From a checkpoint of a small audio embedding model.
Data: 184686 training examples, 1.0 epochs.
Rows from block 4, named by matrix and row number. Rows with one number belong to one attention dimension. Each number is 50 + 12 x the weight over its row's rms, rounded and kept within 0 to 99. All counts start at 0. After the name is the row's rms in percent of the matrix's.
# v: attention query, key and value (stacked) (model.blocks.4.attn.qkv.weight, 720x256, the v third), inputs 0-63
# proj: attention output (model.blocks.4.attn.proj.weight, 256x240, transposed), outputs 0-63
v.16 092:38 69 55 55 28 38 31 61 55 56 67 50 53 51 40 38 54 93 45 52 45 49 23 61 58 60 57 23 52 65 73 55 48 58 70 77 56 46 34 49 47 33 50 68 50 59 52 50 46 51 52 40 58 52 74 54 40 70 55 57 63 37 57 38
proj.16 093:58 26 40 63 61 47 40 50 32 59 44 51 36 71 46 61 64 45 61 61 28 27 33 37 52 45 50 52 60 46 36 54 70 39 60 28 47 36 66 57 59 44 53 46 46 38 36 71 50 49 51 64 53 54 48 59 77 65 49 43 63 00 45 35
v.17 106:46 51 48 38 66 56 48 56 57 43 53 58 42 60 34 49 58 60 47 47 43 45 79 28 39 45 39 58 41 30 57 39 66 56 53 54 28 28 43 23 44 37 61 31 51 62 36 50 49 61 58 48 48 66 64 37 50 27 41 48 32 51 31 52
proj.17 113:50 43 55 73 75 58 49 41 55 49 49 57 59 48 50 33 42 46 50 61 59 44 62 65 65 24 44 55 43 70 41 45 25 45 44 46 52 30 60 44 64 76 52 47 42 52 64 62 46 45 50 90 50 54 38 53 52 30 73 60 64 64 39 62
v.18 095:33 72 81 73 55 46 35 75 59 36 55 59 47 60 67 35 24 45 32 58 36 37 61 52 47 56 45 37 66 36 37 69 55 52 36 69 64 48 36 60 50 19 45 81 48 55 50 53 47 34 59 44 52 30 47 59 48 68 56 80 74 44 35 55
proj.18 095:63 49 68 26 40 76 37 46 52 58 46 53 54 77 48 45 52 58 54 61 58 82 66 37 43 40 64 42 42 48 20 39 61 47 63 62 49 53 65 66 66 57 53 57 47 50 40 57 55 42 50 43 53 57 45 35 59 59 75 30 45 37 46 46
v.19 094:37 71 41 41 35 56 65 40 49 31 71 49 47 66 42 51 39 45 42 33 50 47 39 29 39 49 54 55 28 51 67 54 59 21 55 69 47 45 49 47 50 71 52 57 30 23 70 61 63 39 55 68 42 30 18 50 59 49 48 37 47 34 58 52
proj.19 095:39 31 47 64 70 56 61 60 63 72 28 67 43 39 55 57 43 42 48 56 59 68 63 71 54 32 66 57 57 39 53 68 44 57 33 59 54 38 47 50 64 52 52 61 76 63 66 37 53 61 46 36 48 49 50 63 49 56 54 56 66 68 53 47
v.20 093:48 36 54 27 37 64 64 31 49 66 47 63 39 33 52 57 70 27 65 74 56 54 41 53 41 42 48 40 34 69 37 51 44 45 61 48 63 71 57 51 49 51 12 46 43 44 65 50 59 31 48 44 49 59 56 55 48 68 46 52 36 77 62 49
proj.20 093:60 58 41 35 28 21 50 66 34 51 51 55 47 58 45 62 63 54 58 46 60 54 53 77 41 41 31 42 46 39 38 42 57 50 70 51 61 45 45 47 58 31 36 51 36 72 41 54 41 60 50 44 35 29 54 51 67 42 51 70 62 39 37 37
v.21 102:80 36 51 56 42 42 51 43 43 35 60 50 62 46 43 36 62 36 48 36 36 62 74 53 40 46 42 37 52 41 49 71 64 67 63 63 34 44 69 35 56 47 39 54 59 46 43 49 35 61 52 59 53 51 60 37 46 44 49 66 42 52 54 55
proj.21 104:72 27 48 58 67 49 44 67 46 40 55 39 44 43 47 32 45 49 52 69 37 40 47 39 45 54 58 60 46 63 41 49 53 43 59 35 29 54 42 39 50 46 51 55 51 75 70 62 36 68 46 44 49 52 25 26 53 54 52 37 48 40 49 43
v.22 091:37 46 58 42 59 38 56 59 50 71 51 64 71 66 55 48 31 45 31 60 48 49 59 50 52 46 75 63 61 43 60 55 38 60 54 31 54 43 49 28 46 48 53 63 35 57 40 59 46 47 32 63 62 43 53 54 58 38 57 68 44 51 40 53
proj.22 096:37 56 58 58 48 48 15 52 39 71 31 47 62 41 60 50 35 37 55 48 47 58 54 64 58 38 59 42 36 51 46 39 57 33 44 46 46 35 43 64 46 54 62 52 51 47 51 49 63 41 43 50 59 45 51 53 25 40 33 51 63 78 49 54
v.23 094:61 37 52 34 70 34 43 52 56 42 56 49 38 49 49 50 55 52 43 50 64 32 74 38 42 57 66 76 46 37 37 55 26 51 43 32 50 61 63 34 69 54 29 53 56 53 54 57 71 36 54 57 64 42 56 49 61 43 48 64 64 58 52 21
proj.23 095:52 75 49 64 48 64 59 59 67 42 54 35 56 62 28 55 47 54 55 43 51 72 22 42 48 58 30 49 42 66 63 36 74 50 36 52 51 36 70 58 48 29 69 50 45 59 47 59 61 51 55 61 53 61 42 57 54 51 60 59 51 49 32 34
v.24 099:43 46 51 28 31 64 60 69 47 49 42 51 26 41 53 54 62 43 41 75 67 69 64 47 37 55 52 50 67 65 46 50 55 32 53 48 42 40 46 65 55 30 56 55 49 47 28 45 40 65 70 60 50 48 51 46 68 50 71 55 49 53 30 63
proj.24 100:53 53 56 56 46 42 53 34 26 64 54 46 73 51 43 61 28 55 66 42 63 60 49 46 63 60 54 60 56 70 49 68 52 32 32 48 28 49 53 61 43 34 51 14 69 50 52 54 46 38 48 41 43 50 41 59 76 34 36 52 44 58 48 64
v.25 099:67 42 54 49 46 67 34 54 63 58 56 16 39 35 36 42 37 53 57 71 57 37 54 45 45 57 45 56 47 49 41 40 87 57 48 57 42 44 55 54 30 53 60 68 40 57 30 33 51 53 47 61 29 54 52 65 65 41 71 58 49 51 30 47
proj.25 096:45 42 53 59 39 37 53 75 49 24 62 43 55 54 60 48 47 58 44 34 58 44 56 41 38 47 46 46 54 58 43 40 55 57 65 46 59 38 35 29 55 39 58 49 43 62 55 50 63 64 14 69 57 67 56 56 40 43 38 51 73 45 52 74
v.26 106:57 60 40 81 40 55 37 43 44 24 59 50 65 40 37 58 52 43 54 74 37 54 39 44 52 49 55 45 37 42 63 36 53 52 66 55 24 51 57 25 42 61 49 48 36 41 41 56 57 35 56 62 58 47 62 38 48 59 41 62 55 52 54 43
proj.26 107:52 30 56 74 46 37 65 62 55 52 49 22 41 59 51 57 36 54 52 63 43 43 34 68 34 62 55 45 60 47 41 60 77 56 46 59 75 40 39 41 52 57 53 29 53 44 51 41 34 44 53 59 50 57 25 29 44 48 54 52 64 49 44 75