From a checkpoint of a small audio embedding model: activation gelu_tanh, muon at rate 0.012.
Rows from block 5, named by matrix and row number. Rows with one number belong to one attention dimension. Each number is 128 + 32 x the weight over the matrix's rms, rounded and kept within 0 to 255. All counts start at 0.
# v: attention query, key and value (stacked) (model.blocks.5.attn.qkv.weight, 720x256, the v third), inputs 128-191
# proj: attention output (model.blocks.5.attn.proj.weight, 256x240, transposed), outputs 128-191
v.76 [158 176 102  80 135 125 160 177 125 148 112  79 121 121 103 160 126 111 147  99 110 147 120 113 133  97 154  84 163 127 123 143 105 190 119 116 122 134 128 150 235 163  87 179 172  86 168 176 114 124  56 104 184 154 166 170 138 151  94 130 111 139  87 172]
v.77 [102 127 120 139 176 144 160 129 164  74  92 127 173 182  62 131 122 137 135 131 135  69 117 116 103 111 126 113 115 113  86  82 137 121 137 133 115 155 146  81  78 103 115 163 155 156  82 101 103 199 133 131 141 130 127 163  92 114 136 109 147 108 128 148]
v.78 [102 148 165 164 142 107 138 150 106  62 100 117 144 102 102 139 168  80 145 164 117 123 153 103 118 105 173 136 103 123 153 151 134 118  69 106 119 143 119 130 122 135  93 121 115 108  53 107  92 142 165 160 134 118 122  83 159  58 101 173  90 108 136 106]
v.79 [106 142 207 196  98 133  89 115 126 128  90 107 145 174 115  83 138  94 124 143 137 152 108 171 147 147  94 106 154 176 117 130 163 105 104 208  67 115 169 117 175 132  97  87 151 105  96 113 111 118 150 158 157 114 126 188 125 140 141 149 156 100  92 116]
v.80 [183  87 118 174 167 146  99 127 146 227 113 122 159 122 122 149 151 182 120 149 154 114 146 135  94 117 167  94 165 162 125 131 119  97 145  53  44  91 100 102 122 119 117 183 102 131 140 147 124 126 137  96 100 171 141 164 103 160  84 189  76 113  84 165]
v.81 [131 147 169 155 104 114 148 130 137 192 127 135 171 162 131 112 167  96 160  73 120  90 102 172 151 125 175 182 114  85 148 108 141 134 167  99 168  95  79 191 153  85  95 156 121 208 142 123 115 126 159  99 113 128  89  80 154 151 131 133  18 106 157  73]
v.82 [113  81 128  79  83 106 176 167 150 116 103 124 102 115 115 133 119 114 124 125 125 188 132 156 134 113 112  95 144 133 125 118 165 106 152 134  96 126  54 120 110 150 136 111 118 130  90 148 125 144 135 104 105 111 144 107 104 139 158 123 133  86 118  59]
v.83 [135 154 158  78 149 124 133 123 109  93 158 120  62  86 117 174 163 138 147 115 160  94 112 108  42 132 178 128  98 105 166 121 166 177 120 109  57 118 178 183 121  98 167 185  68 111 127  67 113 109 149 119 139 101 162  69 131  78 160 174 136  94 169  82]
v.84 [105  87 141 108  83 152 169 118 102  98 112 117  79  71 159 143  89 190 134  98 156 119 116 154 109 211 116 174 139  98 155  52 113 178  96 124 170  84  61 134 142  98 154 144 145 152 113 160 120  72 136  79 107  87 179 148 141 141 151 113 130 115 107 159]
v.85 [ 97 143 126 142 129 134 118 144 109 138 138 143 105 123 110 100 121 101 175 135 123 117  97 124 113 158 158  91  59 116 115 123 146 112  84 100 121 112 170 115 125 152 145 146 137 160 144 147 145 120  95 163 147 200 149 129 145 114 174 122 108  90 116 120]
v.86 [ 77  65 126 138  62 111 132 127 164 121 100 116 141  87 140 144 163 136 114  96 102  78 110 188 129 150 163 130 170 154 181 129 138 141 165  92 127  68 195  94 119 111  98 136 169  75  74 103 108 135 139  98  82  97 135 148 133 146 137 103 193 120 151 181]
proj.76 [163 153 121 145 102 175 135  80 147 131 185 207 167 155 171 138 160 140  77 121  47 161 169 192 173 153 107 129 186 135 131 110  99 114 128 112 151 189 117 190  73 158 138  44 108  74 119 119 121 135 140 138 142 111 108  76  55 112  95 108 168 171 185  57]
proj.77 [123 100  84 102 133 110  97 107 184 147 172 176 115 111 138 118 157 164  74 131 119 111 138 134 109 186 186 114  98 118 112 177 178 107 119 115 135  83 145  95 142 115 133 165 117  89 204  63 165 114 159 138 131 141 157  72 114 124 165 182 102 185  88 161]
proj.78 [105 133 104 151  88 178 121 164 139 101 105 136 150 160 130 138 113 107  96 122  76 118 180 164  47 120  77 116  82 110  87 109  91 113 195 149  85 119 123 155  79 103 197  90 172 116 131  72 134 163  99 118 152 225 114 123 153 170 172 180 179 137 132 116]
proj.79 [102 137 110 137  78 147  82 129  93 147 148 123 107 132 128  97 180 102 151 146 152 160 135 158 108  78 141  61 156 148  99 125 167 103 135 100 111 136 185 131 141 154 100 100 120 106  97 147 139  85 134 110 113 147 115  87 150 179 131 109 145 113 164 145]
proj.80 [138 112 175  89 127 165 131 134 107 149 131 143 101  79 122  39 141 106 129 146 124  96  90 154  88 190 166 133 131  92 129 139 110 169 115 106  71 140 165 180  97 174 158 138 155 110 100  73 159 171 154 140 156 113 113 137 106  81 130 117 119 119  73  80]
proj.81 [130 130 149 113  85 139  94 139 136  99 127  90 108 125 164  56 122 146 127 176 136 151 142 152 121 158 107 172 149 147   6 163 130 147 128 126 117 123 137  76 128 121 117  57 174 154 102 174 156  99 116 162  84 189 164 120 143  82 134 143 173 135 103 176]
proj.82 [145  84 144 110 101 106 135 116  70 103 163 147 117 140 143  94 157 143 135 123 104 128  85 170 110 164  48 161 179 182 100 138 120 134 139 126 139 108 155 126 109 129  83 123 104 110  80 125  88  43 146 123 110 126 107 132 181  67 130 104 132 150 133  96]
proj.83 [ 80 157  86  74 129  94 174 149  78 118 125  98  84 100 150 111 158 115 100 144 134 140  97 140 126 155 115 170  89 144 138 168 159 109 177 112 144 119 116 142 124  69 154 117 171 198 143 125 114 155 127  85 159 210 104 111  77 167 166 127 171  67  90  80]
proj.84 [131 118 125 118 124  97 110 127 111  97  30  93 131  51 115 181  98 154  91 115 130 134 191  94 141  69 135 111  83 141 126 104 147  92 163 148 180 178 119 156 141  71 201 174 147 160  81 100  62 166 140 120 168 101 112 111 125  89  86 126 103 135  99 114]
proj.85 [161 118 112  89 118 157 161 144 110 142 137  68 114  40 118 131 126 148 135  89 102 164 128 149 120  94 183 121 159 131 125 134 136  68 147  63 131 138 117  86 110 160 162 151 148 138 127  93  94 133 128 110 156 152 154 119 116 121 124  97  83 132 116 145]
proj.86 [ 94 189 151 208 106 125 153 134 177  99   7 184 173 122 144 102 133  64 166  92  97 127 130  97 140 147 121  86  40 145 114  94  93 121 200  89 143 126 164 145 172 150 208  64 142 150 107 176 136 162 119  97 156  93 132  98 149  93 144 167  65 185 114 148]